A small CTC audio transcriber, trained from scratch: 10600 steps.
Rows from block 6, named by matrix and row number. Rows with one number belong to one channel. Each number is 128 + 32 x the weight over its row's rms, rounded and kept within 0 to 255. All counts start at 0. Numbers have three digits each. After the name is the row's rms in percent of the matrix's.
# convs0: first width-7 conv (model.blocks.6.convs.0.weight, 192x192x7), inputs 72-95, a 7 kernel for each
# convs1: second width-7 conv (model.blocks.6.convs.1.weight, 192x192x7, transposed), outputs 72-95, a 7 kernel for each
convs0.82 099:141129114127141146129142162135094093099072133144114095093066080176195168127115154164081102111116123132121102108131150154145164135135136127112090100200170165135097091096083058109120070064074142142146156163180162122116094079095075069172183172123087079092099153121096118150144101122128112102112103121097156158092100156142154157132119111151201169187144118088053159172155143120089104080097115131139110081098097115115103108132077085118114113108091111084111103095103099142135111107087073038083078121125130127103
convs0.83 100:092099106131117080063102129136098090135173104096108121129114108118122125122134148158131139151136103093081053104089058056065061164162134083105112131114127142140150166162099165103118136139121090067074112120115105127176174144110101120134149152146117089098124135126136130120087088117077059082087085093120139171169190158089142145117082088126093130131134132089096057101160181172170172145102108134135084085116132127126111079098179124115123087103149115132117114112070057154146159151126137129061105130120140134134
convs0.84 103:194179159131102098089114141139182153113110148133114125170190189140148137119103123126118131128100082084084160149142146150150170123145156165145159218113122129110103103136062075121150120107109100076101122145153153101110116110093123147115112122147162168141094115128143173175168144144124121126115119106119140131107111096189166144118126148146089133150142102112111136139126107073040039129157159141143155164123108097137153129116153142112100096103099112102092101117129137078103126128125130131157128126137162201207
convs0.85 101:167150144135106106104164118096120153154130151179169157130116094148160125128136109087168149145147133157199159162156153145141135127128086057089124152163140167152103074117143153145159195180145096084095096091099135112066049108131138156156136109101100125154086158164154165175197139150148125124139159132111101096098140159105095116143171172173147141150155180159110120140123124095077134146138129108097142165108124133160172161143136145181182129089082119140143130122113105117132146131144159157092124153164146144142
convs0.86 099:166137148142126091100187172149155172152139168170134088091131167124136158150147126102143161151127131117127132158142164168092082097142120137158135135129147083058098166169066084159178168169189035061095084113132149143129145161145147120126097112153139145199078113154146167152104094169171164172178177147210159111147186144143122110132180167129137151161137125134164128143122101139159121143168122102113087110110078120147129110111069090094108133126067203132148160161184187129121113154199191174105105117122099059060
convs0.87 101:145122159165153104121096104085092123173155063032031059108134117078091110106083080099140116112083032039056117138167159136142160111118099053061087086089089090130133135120145086080156131113153126137160161138125118093073076107113087091123120123125112096123108130159146119122133141144125112098125159078071124142143165139139132121109096046064158130126111073103167182192199169099078079102125128099115126138060126115086044059106107129149125125169196125106133169162141171120139113096111125150124143151161133091099
convs0.88 100:039061066105128111077050058083119142149152102146139120119131141137134126124139162138177162156119123133154096104094113158166158154114110129131123111049121113120122128200145169108106145161149137130136117121129092112093089128152135111190178171158133155140144115079099086076102144155169169150148119120103099083127151155093122135134152157102125136134171164145139067109156127100117116159179160157126114111092076076106141168160164131107107090086095123116114118120129134182183160134108080096197171082062054042065
convs0.89 098:067056086136142110083127146160134100132188130138148149105090110119133104133154159164187158139123129116109159156144148144134110113116114106073056141058058039086142143151180164143111150163148115102116119106088111093101109107117136128064093129146161162149147115136170134084111108112095096050091088153142146140137134163134121119136118145136176208195146113184147076073108159162161192128089100108115096099147151125099104121097115128091059105146178126154130128144127129021015063088102098115115174162126082050105
convs0.90 100:087067089134155136141143136107094085103134113125156162137128132090122108108145158167116137159147148150177150162125127146162151152168149117128158149085072088128142151129110105093104095103147165169154134100110108131143141143158193192179190163120149151128112096108118131138107189134097084091130138049098136098159182140147133127092054080165185143106140161113200109131127125113130114106117129119124114110131110108088070051108077130158143146177187123164177152133131204130118112114107090098138105114130081087126
convs0.91 099:114093122152138080066101113119130160182199114096093127147128122098134116093118133135117095105103109095054091089103103149193169108100118142136143168107136096096112142153156161157153095043061114111086083090081069083124179150121117127107147159152170160108147204210123090109159175185146104084075118104094077154131129135138157144124151197215135114129145123118132176170163165142160155126152141115135123105162143119111116131174133133113108108092102112098109116102103096124083072082116149159077111117125145166158
convs0.92 099:117082093106123149127146135126131154149125138138128091084112137122117155169113102093079123129128115092094148123108127161158132105099113103126106116108100144164141148163034072093119098100081135135145110077094090050057117107108152166179176171129119123133146101082111149147118128114102074101109081147137117088073075156152102104111134125097148178165140152137154151171149115084067071134130139156139106075101096099106151156188135140109078091129162162173151126078104113138122145164153142134131146154159171169146
convs0.93 100:130178194179153123081074137190132116125108115119141150132077063024040067059072095144105075049047044056088114070104162187157121134123120133115139130118102126085126095152145140130137101114148101086088122139093106124143146131133135118136131108121147157139145132132143146158160117140138144181170123013044083118133129141113149166166144129114059096077170180168125184164175146116113129116116126147147145163040054071127122109076055063084114141102119175159151147181179121139133138142146118110101110124106123102075
convs0.94 101:070122147134114104106163131085151173157129095088090123134135158131139136146105105154139120094116117152169130143110080101147189146122120099122147161131132123106120157166142107066108149152148091119143110107112081095117145120078066120128114137142123174130130090108134136144182095132113111163181227099062123145142111141082106130157153129115099162200169159140137101133122104100137188076105124134126101125130103113103134143128106164136121124105097134064119137155129102126123106061028023024148145171160134125099
convs0.95 099:054101123133124115118102102103115111121127098103093146167118057115117122123112133142072118133147124137116153087099134122137163118107078071090112087170120145159114155140097068080119163209191109115127114113141165101088067083094085101095132136112112104153123132167156135098082112116127142136129153138131079049122168166130132108119120116107148117102132148096138198198144088069090058132100045014056089094102123099093129123133118122133134098084057141074088123163206189131102111118118126099056117133144141109131
convs0.96 098:065088129158155138172180164166141139121124127113126115097079106107085077109146131078095085112119136155195149174169128126155147133105097109137169169169120111125130070026121115128062067089090118121094093123136106156143136144134100101099047046113138155160121161146126101113084093107119099138166191147137127081118129142179167150140116078074082143186118076048075113144130091109130169120094120140149120123123125134129149175132087095113127128124128076093123132136147165105056043082083095090173166128066044060099
convs0.97 099:175169126097093104111201155132135154156123129111100092120181200094086144168140077056146108138139124104155168156156127118094078124136168133129090131141116139137115126155135110110142110133083073094136104092121179145104088088145184146064111110109145122186143150119095117158161150193185132118104153147163101080059152183091098075047091158172192132102058075161116063158168160121105201191194143090109129120154127080073115147100109122101130131114117183138127136144144147171127103133122141122121075072120171131090
convs0.98 100:109088065103149175159132134137174154171192172129123119096085095074085097113141153149156119117100119158163087130154101073158186208176136095073088126088139159150115123077144172181132100128128098098124096117126129140120113109124171173143155124124119121147186178122093145171150047046071134147131145076092125114101084109109129134102088122125058071115166158108113115112096096079114149076094100100105074047195151123119102105107089119174179144127082168146128116137178161118119103083094129144168144124109113114093
convs0.99 100:120110090099114145157089090148145136155140122123133129126134135151161182184106064066155109128172151168144149130133140127149140133142158146111141176127108113130101080116030104178165154132127144158110113087046041143147159157135130138186148132135117118114074087092121126119108047048075080089082091116073122117118126106120123154126125133168089155136118098048055138110128138157139133115146161146107061070054083080077101119111196133146198141107133129134121100119117130172134144131114101115159136107097101123111
convs0.100 099:145162130106119115105123149145107102135171103066046106165179157088111162143100097095139123088114088055096111093101133154184184106120141139110162167132122140157156128111037085139105100113164116128132123151145116155130118096108127130052069120145147168159137122064041054062064078067075076090088114165108121132141117110185148137132119120112154203162173161137163143110114117075016000145113108136126120150129136124120141145170141183168122125136157157132102107138153167128093062059099154165158181156152151137093
convs0.101 099:130144132099089111091097088093133160162123094075047036121185199069077108146144141142145117101139130099079153153165168141130110183188182150137120102124156146110066100147095062054092155173137124134132140151152142147143132130130139142056057058054106159142137145144119131130134132104110139129104101180166138113107110132122133144158159162173116153129107113126122079122146159129119092077096085094114138170155170152127150159150136092113161145133136141147150147143105082102107130138151108105141141128153185173139
convs0.102 102:171152159149084070089122090128118094116147131141187206159103093122083049063089078036043110149148111098104129134144171144127112159163167105115123080134131163176166161167135132112125122129162111154148129157130132108136126066053067090215193150102100116057138116115141135138153139133109121104103116138109116141159119095143128102060053071096193165113149139139156137134115103169149074157142171138119111120061042088127115108094150154130114131124140194167154140128116122115141144159151115098133130148160146112079
convs0.103 099:122167137105154167122104106113131132152173153163152134120108153118116081089139133131180163109069094134118177136103128172132115155173132112115122117103197162154135120143182151087077080130134160103103093146144100119118129114085086137093100109107106140126078062097122137157169096110090085126108105161139106133114104132087097122095119167137136147118056123182164120145139106099105130153137131113118111125120160163137119159186186139054052073121134149084079065112143097169174147125141125102120077068113099122167
convs0.104 102:073096129132157149115064070101148145114072102127120137172170162128082070078092086057158166134127131160185073075064091115130168058023067084087073104152166162140160143125165135142186120124180153146152155117124154129102103137123099051163113115126113110094148157142122090093072125142161151139167190115076093121153129107133148177169148125146162157173142081089109123111114153204205179178155137146151179195103119128092071096098144190187162139139135144155162154138139175147140128132150135074179190172143132124100
convs0.105 100:146120123150151119080155166169140134152123134153148129151170195097119118142179186197135116143136134123113163144144145147143113139142153150143105090107093094108130119098086076069092137144113110091119133091047067096056046065106092071110126136176135076082115123132139139136117151115104072129184157092093085093058086160050066111160182181138150117081077122186107171131099125150135147142130113090116124124112104103120137135095088112132154160132131078103118129124113091061081116124091104151111124134151140123078
convs0.106 101:076101135138107107117074079128190205180107057096088096150162142104107104098154145127146142092060068069052141153143153152143125122091100129143120152099114139143152102117157163176138134122086053075119157126125090097084106125122126135167156139165133125137103093113148175123111136124095058037056108137146150195153137119144152176153130151158136177171141090065061160145148136104070045155136150161166160176135139094077088156203186162132128170182161075063057073087068072175127125149139113115163130111110136134130
convs0.107 101:159128114123113114116163146139148140110099090122152164166171172151147163165141143181103090103144132105069053079124154176192166104116109137166185181163133108135145123093136148156119124119121119089109150113124147127093104126144130099143124131156154118129156177162145166158133150138135108121136131130078099129146175170079087089102106110106126121162128086079045190155100096099110074086126128142155133083132144122076102100095168139110116140162138084116151121111120161068074098088081049057104127115075079121162
convs0.108 101:136158166203177146139094080069090108134115130127109098079117135073081119152173137119117134148146118110145136137137089088136195140129128132136152164148154167141100076095146128136129115074071120115126141142132171157131135159181190174032069070065113111123098107153133105116141078090114111156183180162156106069116139125090108104076088090109150107120132098096103195186156131121122121148174136122135167221128142136113125091107149165175114107108128171124118158166137116147137112107116129138145097060078080105133
convs0.109 102:167141130123108105086151143180169148123097140157147098092117155163163160152130112110110122130121106102092134119124150173180153094098085061076067071126141193189160103143138112101150134117075153129117117112094079101094098117138109114135090069122165151134077049065105116126122137127111141189208185139141136127120131110151135133130121117166139114114145156137106109110142168152159143126141145130136127122176136136129141122113181148144131126129093172141140164156131081052069098121122118108175135102109129167191
convs0.110 098:091074069084164228205089129124157178188201210201162125095081067185131078082094076125157129149164136110110191160155151146110086110133164153153181161187132121150155183174117129162145178149120151134113073097090092062100103132129129151145112094100103087049130087129166135131150159142122117120127089071101127155152155140161112108148192195156090104144150168135158053083105114151202221161102087087093114138141113084109142155157171138094082095109138157126155178166140126137129110073105133110112129129182187162138
convs0.111 099:126133148147137108114128117114095107119111158171180168130130128119124119099114105114068062090112086101107114153191190154145144192170151163148113125140098096143122085066103136157154144117064140125093098140133101189191183170148135142137142110112109144157137138125140129108111135135130075063112155116142123141150102167138156177162136125172105125118132105077115186145132150183164155077114145141131130137114168160132139131142129094084106112132116213250235162115076089109101138126134138148104117114092073086112
convs0.112 101:160175194197175157110058105090101114125124118104137169144135151123108120119117144162136144136124146143142138143142144122116106202147107078088112131195159145149172175151102104105130095113143111081097112084071096154170148111129142137115129136118105084086110122124128139129132102116090120107146164117126131132100114128111108088092113120156093151158116114160126147145140162152111133155153120086057094130133131140139102100103113147154130117124148138144132137128105124192163146129150177160119069064063051090176
convs0.113 099:175182169136111138141099142168138129142098157142125127138137121056049103153169156144143132169148133117089125148144138121122149130150149167176184199144141104102117112137053082130141144129141146172171146122070087116113128110110138163146154175170133112113074063091074090119109088053135169158141125059022040077081119106168135141151155153164066103136082107090100112061089119142169160110129125131139089058063099138102073068080119115093086093093091121126137118114137145132133145163144108107133113122165182140088
convs0.114 100:147141135123118125103171154157156129123116124109089085137148144141137128096096127112149183177142107107057093076108112098115127146153116104118147165174133126135169170153099104154135143157117189146131141136158146098081092094110132139142132163145157175155148108082109127134130131109093117139134137123114147140119116118160140134126127125122123150131102093100097167092048100136154132081091113130103081067176172149120120122135143161157138157163140203182156115135165177093085111125104080074162153160117115142169
convs0.115 100:121097097154189142130081100108113135144107116129113125143142100085142155129121116146110094109092069085072090109138134126106057167154121082113159151123132134111135177161088120101110126105125076089098127153132126146133131124177202184153167119110145166158173122104116081064058163146099084142138139176157129070110146149161117133101069081099130184198172178152126164175156124129145154163122134138123103093056050076100083134162114133157149131144109058059073115149156176135128114116127106060140171141100093086099
convs0.116 101:160160182193161127117094118113117127138141115113129146128129154078113108082097137135118110114136133170167138101094118119115083087074089104096082069031061088110149171104138127133131094072118106103065102125118102101105122119123116095150137106095113137110133126151153134129152136138144135146112118134141141147165137111122105109115121127142149122119130090096146120095082085077074088116097106095106104117150135159150124086097134166177145107131119143125119131129105077012025044059087107112106108120141166169152
convs0.117 100:095088092114131136122131145162140128118062155131071028051088116144144144119121159183096107105106108075083097136163169161143147134137135100078050055144130124128140144151124132125139143102081109099106130152170146090067079088080129197118129162142144150150134099072080097147143194189167148127133139130111124098083109181116123149110091112143133131122123118158175153133130129133124108107126110068067078052089052032078138118082048067107106106121157146131124120144159155149141164168158143121183158113125155147124
convs0.118 099:119131089110117108096153133099066094148192096101130152150131108199183160131100071069120117141146124119138084114164154136157137144149110096082074062077094149187152112107119134087094106120143219199147111114116109123087040029052082058145108043075120174188104140137138169141121147187149139114081085174140154103109111103111157138067119166168126139136147163135085060070092069088120106108116138142147103061150133116125118091128166151116157159138119108128144140121073080173146144151124120111208171120106129173158
convs0.119 099:043079092115096081094112115128115122108149157154116102132149149142133142120098119186064101130153106028000147124118110097090093060070076090120135117200131122131154143109082121093102106093149217161116116127135166054112146152177181171117118142135137129122181174145110102134150175137121103115103113185176171149122145090153116099075125128137225170123131127101101077081109105097112122116117108124150169174122113098131125116127154114105103125127120144155147126122098110163145138131115110122110134157170180141125
convs0.120 100:113122124149183150133159126083089090089046098147159142112078095168180150104101112116124114124121101077057064078115132140139147102098097099099141148122079108132171172156193127099106095132135156149144157147129143121128128118109130163097085088159197147135167155133146140137162192160130073113105120142161126114128147159047060096116135141125100081113101136100050123133124119151172201110106108106129133132160135109089110148146089117133139143139115053063096136140114084039075096107104087096104119145133124141186
convs0.121 100:189139090064102145117116117149191169149159121114092081106123142128124107088105159188174137136137122053056118134137147130125101167150137091078106119136083084101142178185122203135107069051073122144179174152160128166142099098137160151168139089126160142136130093101093089107093059092099108128080055106088114117080055105152134112137165181190144111103080110142086148152189177147086129165159166149136117070068031063100135144154051085148184166135133179184145112098140174106123144136141167164131121101128164159137
convs0.122 098:157123128123108110138173155110115128116167172132138131126137183111126123124141137173111140128089099110140164127125112151141134113129121100110126109114164149117108103145065056057085134150095152152154136131122110141116118109117125153122122112126114135147164155143159162102085160177167133075053093182154128158137105088120141130086073131156087110098115119135162126117126107098136169150140129115112114124113071070095133114075131138165157119089100104136147140135129124082125110088112141146112143160169160136173
convs1.82 096:001026082132131151140137112102113129117106098071100154161123090131136123109095102116134141124105115124114092116152141150134155186155134152181127046139119104117109062079117130129155158124141079105123105112082094121156137137138116113150171186164156110103115129137109129184181134105114120107111165164160165161155142121139088108130122102112143134143139147116136033067077095131132105151122146152121098094179171126121126092050092122128093077073114071101117147118091145181195178161140091077091104125154137075027
convs1.83 097:151140111117143134125129161157148121107113113123126148168161144120099124138142154158157152110132130114066106093098139142135176140108118126147133113148131124108099107126122092101080097120144139142110062050090117107080114157170128091145116135135149131147140093044042072100112155181168118115147196162140096103135137098145101098128155140102133094074099111136134139130163164191133073152098078090098103103123132139158175170193087088089129152117154082108120119093039046106100117143130144119093136137122121117142
convs1.84 098:173200169138125113113134133148147147135114087090084086097142168126156152158181185149074093114116107078075097114129148154141138150134102078117138140085072099140145150163119098095096120130126148147120111125150152052117135116109130152092066063109140124119101071081118113119147143139140147150164159125149159156150138123174133090083089064047093083096129139140135115091098109091124159164156174165156118071140126107106150161117124130149156134120122086057030052088107114114101124141127073053144136130117117124128
convs1.85 100:125085081103093082070150142098085102133149050045075120153146140130125136164173157114141150172150118091090105137151160157137118133122145156172145127063094092088121160184141118083063085088072077105141144115092123075068073125148124116083103146169125098124146160159130102145190160169165163169183221163128097089085090135149139114097093105109084084122121116097067131143125129120155161141095076097098111150156134115093107117163108113109069064093109089072053086110101073077074120141105087057144126117106102099099
convs1.86 100:125143117119104084115152192209163120125135133109120104113124127051064073090114179165101131145129167151110107062115163121085087121160133129080125128125122130122115128081208158148171154111085036100111138105105154160156149080047101089128118163209187163153149186165146153151132094108115145176177181151145147166185175141122177167098067128138196139119134133099158113123065092081094127093103131151122122147170151163156149129123095109123129168148102145114076081143140085113089108126140128182104137188144151172185
convs1.87 101:092119136144154127108145164133092122155124114146154149164153146099108157185173177178144132104124145142167094109071035060069135125112132098095092119107109102104090098117139097103136148202188092086062060115146136121120129106126149127104098117156164156139125122082106157146155129117126098064040040125129146157155136162118108148164156164162148137134116108113110070076089123155147123095136142151151136149132115112150173151122119153142140137158189041066125164149165152211196177177154134110130132147123110142141
convs1.88 098:101147170122133168149111102117137139156179152128105109114105120188170149127122081073113109104100079071101078118109083093146141175134141159102085126126115113103094085092131105133144128131152103129133122101139189194186146146125118099159161166150108115146117174150098110143170117159146127092124132156119099106135133140066093108125127150195192185155116122125101113120134165183145083080111122117091114093119121167163185179137119140166179139135130172128127085103114105155169164133120123112149133130149160161154
convs1.89 100:060100168167154136142151139114080089094093138124115112148153114130107131131093084084150086063093138153126156169153144124113119083118100095097133162149131129093073112110088056068077099135142126148172154128153163078149165143150155168115121108102108102071162161179195168131088099114124096158147168192164145120114125124069085137172144155113108099079116157143108165096143118105113108114123114146138115139146152194167140149091104128141141149153134054075113107133143137138150140120135150113150093122156136151119
convs1.90 100:137129121154153129160165149140110103127158068062147183177146095133140152134108119121085088119148136107098188179161162139135128113154107081103112171049023059099120138164091100120130140130114074123151147154181203094149151145125118151185178106069094119142107127144132098076059143117121109127117154116135169131153145109080044067100150173163149159159135128140139112142161131106135160143148137117106153129156101065114097155194095126117096128122100093120144163140135165152147164179172168185176153121100095104094
convs1.91 101:148142158144140132145181169159159156162135156147137133109092086151159111127176177150160146085101124106129164151131107097134173129128143129069127127129084065104157172141111114127111117128108066119151125119138124119137129117115094095202191183143113125162186099069106155182173103148145166200190196100153177129067106152136146131121115130140133118132134156164132141149167177140086085157136139135105120100136120097103084138182150048077155159142157095112087077107126133124139157173176191153145155138122113139165
convs1.92 097:154138108122141121133135111103100087090093131086107101060041051098094111124121137133141182196141110114087052077132165149131141190130134142109126157157107140151106075115185121117170171120087166146116117139141101151083102138155178194093079094087089122129100118155131132136127082103126110114118105140084125146135113117126136133123160142105096093109106093116163135104103123120122117101128128108126122078147108098109167173192107088097140140136123135122110119096098114174160162170097048112150148159160157135155
convs1.93 101:126110127166172153145084116118118122073047112080105137162184148051075088124113098103173147146154129110121115100119137134116105134129125114114112111206175143133123070073199169169159141121126118139128143173181195160147155106090092118108108090112143166185144150164149116122122102096100102117114102152180187145142150167106110106111115128136152123085102125154124134123127132096075118087077069081100145195096129142156169170109113116145134131107112167119105069083106164131124116149153125089128106109129160162145
convs1.94 103:126109132157150131122100079112126119127162144179157085057070092116106097120164200157138128108080137114097131115162106091143132060090156182128177104128175183159149121144108118110107130116136097126154142159160144165159093107106144143125105108150143159156127117136159120115175128144121127162208168125119139137127168136154151151124127082128128112125126098104144162172160126127152152092075074141157132095099172197117082096069071097120069126133140089114153127097100071100095104128156153148155164119109114108127
convs1.95 103:160129137161107073105090091124167143132131139125112137099155135102103136144138112096158152107083044103137133110100090106155133166169149105136181191104100116149175164109114126137164158158114155193176138163163135117124131143093124164082123176155163141129120148154136126100081127111117103103136134133134134110098164157210169108122112086099139135167158106095103132168145150150147129138125095094106145146175188130085136178178103076119107102107118204143082134143107067118123115103084092133137162121103091145160
convs1.96 097:138101103112168178170097122127153137142193046084124143098099116135120106123141131150108133133141130134127222197149130135131074126142154185142137142165125151170170149150128098083093106118107129132146144156170179078093121130111118179043053059075081095112107110087069103107113143123137148165185173104146141167164144118089061113151169160140105126157109106093080111136142126109134175118130120088101126152105092088089087096107179164134115129118099126134121102115142129104157188160142159203151077073097117160199
convs1.97 103:140175168153139124104097116120143130109094174144155145094110133118085077108155121115146136108121086126162115098094118119129143137128109122165108100121113138143137160187110149146089110082069144127103100156149165145106070055088149132220178168159168128110176173146126088085102139134140160194167106138111135142134157129118098116164183197185174175113094130164156112152127153175147126144125105105111112120142164152157163170119113124124151105127152091114152147124109097078088082067103157099104188220155102086113
convs1.98 103:200170153149158129133074075104150134137177127133155165168134104062060091119119115108147119112084105115153124124108134185200120139129117142157132124154174184141145152156134141147141114128157140137151181165162151124109061085125140119049093107087089128164096101103104110144160116093093113141167145120114146163152150106081096159168107104134084090116143168141112142121117106131161182161115122172178114079146136110098139083043130120149121141163121060074094098111145142114128081062052051111167102118150145139130
convs1.99 098:133133119119139107077093056103135162166173192168157136103109128146107104124145175140162186158139137172167081020033091144191184213135091121076096121241188169141143136135160145143153135130099148148136145127102110167125113138140142145150127128116129151160134109099098095092142125133117139138148138123087041048073122171168144134172170120148183203142137133127093177147134126116105137182166163179176168141190177167147106110119088070136131108118156171185188175114092138146108065074119107091074049073101114108108
convs1.100 100:091129120099152144100082101107139146157152078091110134118138163068061107124127147158086088139168128123127122147155115118133115135058049109088113137162149144101087080051164125105115134129123147093082071118159152104040064125141140122128142123139149140107132112095104148127127125138148157155131152108133145161175150117154126142136139126124099127122121081067053115100147125108132137163163153148120097098137127082091125153179118126141160197195160144097033029066113153104130146157153140139105109100104119136125
convs1.101 099:072045067104145158162142154143118114099079126127116089059088139079080102116121143116089104138160154147132167156154150148155136091108118145153143162127102111133148138121158149131097088112128198185147135138124116068092101120118139173136113092079100108145108125124130114115143119122152172140104098055089084105133145114127161157137135121108147130150162108085066093105135166164149141136138124107131144071120142122102106139173097104075087131130140047083134155173170165147157147145143144134160160110089125147143
convs1.102 098:121098104172182146131151142132116117127174108109115122106112119136094110117110128162107062049069105103054160153156159112087122110149156107102130134108093107111111118150135139170117140177178163180145122117141140183126084073117109128123100127107075059118126144109094110136183153124114102075060089173119126155152145146047099170147151169187077090082104117116117179154150100067094159122138102086111112180178163130163135119167092096106119126137155117102091141155152151159120120078071113164086102128103146125092
convs1.103 100:065136143133191203159164152119128106119144142155154093077081115131128126141112115106142149106098113121121101102103094085095127085095148117077136155107107118088075127116132152095117117127136070089139119101134185193214145117136150140068103126150125121098137159167137128118129126129082062120102088136143147131080130151136163163135147122149123103090122101107126096140150127071111157158166173156124114123112119107081110135125124139167139108082102170146134142103127120099161186132097103163167142111089068087158
convs1.104 101:062072124109104126142159156160122069051067154183174137103100145140135136124101088092139126156140161141139055092154194197173161113129107065103130176114116162162118085072081059092140092097123115131135127139157210107121126132149150155096131130102088108196123113115135157135080114117116096131161167114154181154128142144140137136175158109101140143146142086085116140128146154160156142144141126124152179188130160096090156145112115097104112127106089123129149173152127133175164148093063062096032080122086123097103
convs1.105 101:141176194184169134166091062106110097108117081131146129167176140129104076077109149126096123121127152159120092104105142191164131154155154140138125089105108120121148160159137145134099077099138114106108134166140085122109122144147132083199138111139134124143121125135141152162161170180152144136114161157158145135150133107097125130115129113080079068071099132143151139148121121160144160102144162151136174180113126144172166135131147134080084112134113035070090114148131135165147119106109085086105130129142151149132
convs1.106 098:146139125138137116131102108075100157156148125133063021035056091065094108109107091089070059067080132147138162153144144146094078080069109120117091070093125113103100081072078072075121142151124134147155118068070109127115092124138086090186154126143142143143093084099140144115083153160153133095065093107129144138136115067031082130149135123130100118104106114139182070094138132132144139119116126137154163156150151138130130154116094089099125124110096094110078094117119093069084055083120129111115108128152151123089
convs1.107 096:135162105044016043068226179163156139119117079120123155164150166138096100131166159144093148138136144124110103086103125160179150162153172087081098096062106121147157164184097124127124165151087115088081115123085069105134170159114121152115129122140170139095128143139153189209200134134128121138162191081094119131120123157141094087178189120074109103087096106115119135118135105098065069176171150138172170163132166141113100097086185165144135121082077109090119100092107136143169162130064080086163138089073049066074
convs1.108 102:167123122148110116120086108145133127093106144109056071055082134068108108095093089136109107106097129170159122124119122126134130136120075092121152158151143141125136168183134139165148142126096111157144133129118094161164119102118110149078089099101110115104153151119115106099113077044052067064083136138137153147145150150160170175178173129092076098093091131181152173126129132160164158100131126114125150100091097120088065073099166160157137141100050067074116152132131151123115090062075116120147139131160152124133
convs1.109 105:133166192183150124121093113144125119113098188178167168155153149103137171196180171152137133096117133132132130110096119115097098058070125114152162178095138171175140100069141130136134123118114121147157147141122122093062072095117147112077118126122140145164107101105100137152158111136168189201189170046070086096159172137161165163130101094112056089097107138126147103110122133152169171159151143139117101070086121161145088066103126109119149158144134126146148137116108102091073065110131162174137100109090104092087
convs1.110 100:105077139138113113128037088119128099117128123077087116108136090122136155137143115120165157159096102153158126100136172151148187108133142146172142115134116116115111124113088132140141110103127077086102117148181208096092102113137141078128122142136109118131136140168112076120146128133178173131119150097132143131124128136072109129125112107156132102102156138138110200176162133093065062153173176149130120116077078128155087065104192185101094079085131119118119130149146139132161120080105112111117104120141141178199
convs1.111 097:178160137105098115132101118156183167123124177136108122136145185222212190154114116124167154165146130123136166097070116158157151142128108088063059053108109120127077086092167140116083094086055102120134125106122132104169152133122123124087101072102133116064226147106102120085031153154147144169163115113164145122113096101093108101069099127125193164124133133141177132118122116140104087158135104124146158152167157145134141161136190137122107115096058159180152109085085098139129141178182174162190202164090101146136
convs1.112 098:112133134129114120145097128139123135169192186181203185144094091116112135154135090104132151165138127093066048064078129133094106159149112109117119163237156120115105120150126132152164165140120131155159125112109121111156148132155151119114108103114145157175104057099132134165193154121088069082126131162169141100075074090134113083079093081091133130127174183141110173136091130147145153098089071101150176152218225198125066111146120134131119111128130132142170178149123122153148136108094118127089107151164157157212
convs1.113 103:142145146111095080042127157136133134137134130160195204189177155134112134160133115139131113121142147136115079103132154123135143180183164151157142141172128094122138157184146129118093105137176154175184147114106121156144081074139164185100112121086076102126135145140115100114144100100102110088085036090131124126160155135114113085074085107102151164162137127141119133136145128085070050079090048043090131127104066114133122133131113103105132115079081122118117133154179196151131119083094127142117081083052079122152
convs1.114 098:165131110129115107131121125090072092140128166129117128108125130101150188167169158158106136124120119118134077101121157165155161142122114101093089134093103150145085082082121103137137130107122160120108070059097122093111114131085091118127140137140136141141138132168164128118156145098085110125138100118122122112125123104129160181148097089130102108136137148149113099076079114135070114138122123116120115118185160146153128129129119146151142128130108137124113095092111122142133094097119102058200176130098084074057
convs1.115 099:089117143145130107097184175152147129115135105110134164182187197116140127076061099133141183182150147159169134149155142133136150149170177180116098122161178162133137132118129139177193187145117141137113109121121123101102094106105143195179155114128126120133152155142107096115146104141152096049079130159179182159140137145098082103140162162155100128142131089036091127139147153149135109122129119088072094100172142119097061023066087114115136157132133063118151146123122146101107117115130130114126133133122134156169
convs1.116 100:097085077097115128112138152159155134120101123100080099098099083089099103128155169175168137125152162132128143116122136171166157109098097119112085130053099127157148120114128129121102111119138181161152110039025074107141169164141124106067060047052112134108169138139116083093116165142126117091101106128117133110098095085107100102102079082132061091155180184178165107078086107124124147086071089135152133124093099116080086112113139148120095098150172076111136114121127122147166155094076067053116129135101110133147
convs1.117 098:074096131165150133156118092078075080099102102123093044028063128155115114116153163164043060092115130134119106118118112084077107099109120125105097135109120119134136153155124141116098117142146129163168147133148153114100115099099078064166170167159174166142084060079115143156135152125130166155140120133138150132131082070110118113117150145105178178160135126152156125129159156157151145047081095088092078049114140161175165182225140144156152120108154167160142136112090081144128160154150148155073092105121137162131
convs1.118 100:141161143152148104091127148158162159127104158124096111118143145168140118105113141115132157187163164143136133137159163123114109153128032057118095128147101126163121113099106085125150125153161106141129123145159130146126060098164171157110118135123098120124143166164171202198135103115098094113095038110114158205198126074181146098064094126136104138094084127116133138140078135174158105128139111127141123146143171167160138101128120062102151133111120115123140155127100099173129147154104080071204158143146180140117
convs1.119 097:074081089099121135093164148105085105127172096062093093139117079162151114115128166164113111106089078072087081115161166115077097173144131125168171108114090084122138121128117132152169127121147070049090110123141130138131147129155184170145176190139105111113135132121120127116095143123122102103104115184164141160148136099119096119136158142076202125131147162163110089114106107145168147126138111099109132171152134157177187154112121135109117099100118100083131174158111066211177159124090086090162108128159160092073
convs1.120 099:037086135118116164159106096127071081094127103094079100111164155092128152184152118143140136113114128167221122114097081102126150123115090084144172119078082109154138102102101069111135107151204197142102112162171170141112105108133171143145134116114137128137132134118112116117123118110091077089107138091096140140131139145190182189169108054083145157144115112128120118125100127140158166118141105133157157171052129132142183137132140134143152135098120146149128145148148155160135063047089120131133130103083094103110
convs1.121 099:148204218161134150128178138128152154161128078103139129143159160091099132170185161177094142154126115084036105134171147138112025145108087099121107119110103139130155147138087101131173146088079102100110087095121146126121120131134099094083056091130139153166125097087090115144135124117093077108109085128141148132077083144119068072091091126137058048100164164120143152086095170186171081149143151150145147169090101088105148165147110090129163148135143019071108128131145132099107110143165166172106126142127131161165
convs1.122 099:117113073118113080041126128132116112116130113129133122118127133080108127126120145154144122079094114062077168168166136137138126140129082070105154166059066113153147093075061035105126129122137127084070073101116103073068057036043120181118073126156137146135189155169182164119070080148179144086081087127095086091116131174146108095102125134127146111094131123155165037072138168170169124154129096095092092102119130092076118158153180156157116122136105024066074107131145187132087062096137153187102116116090085111134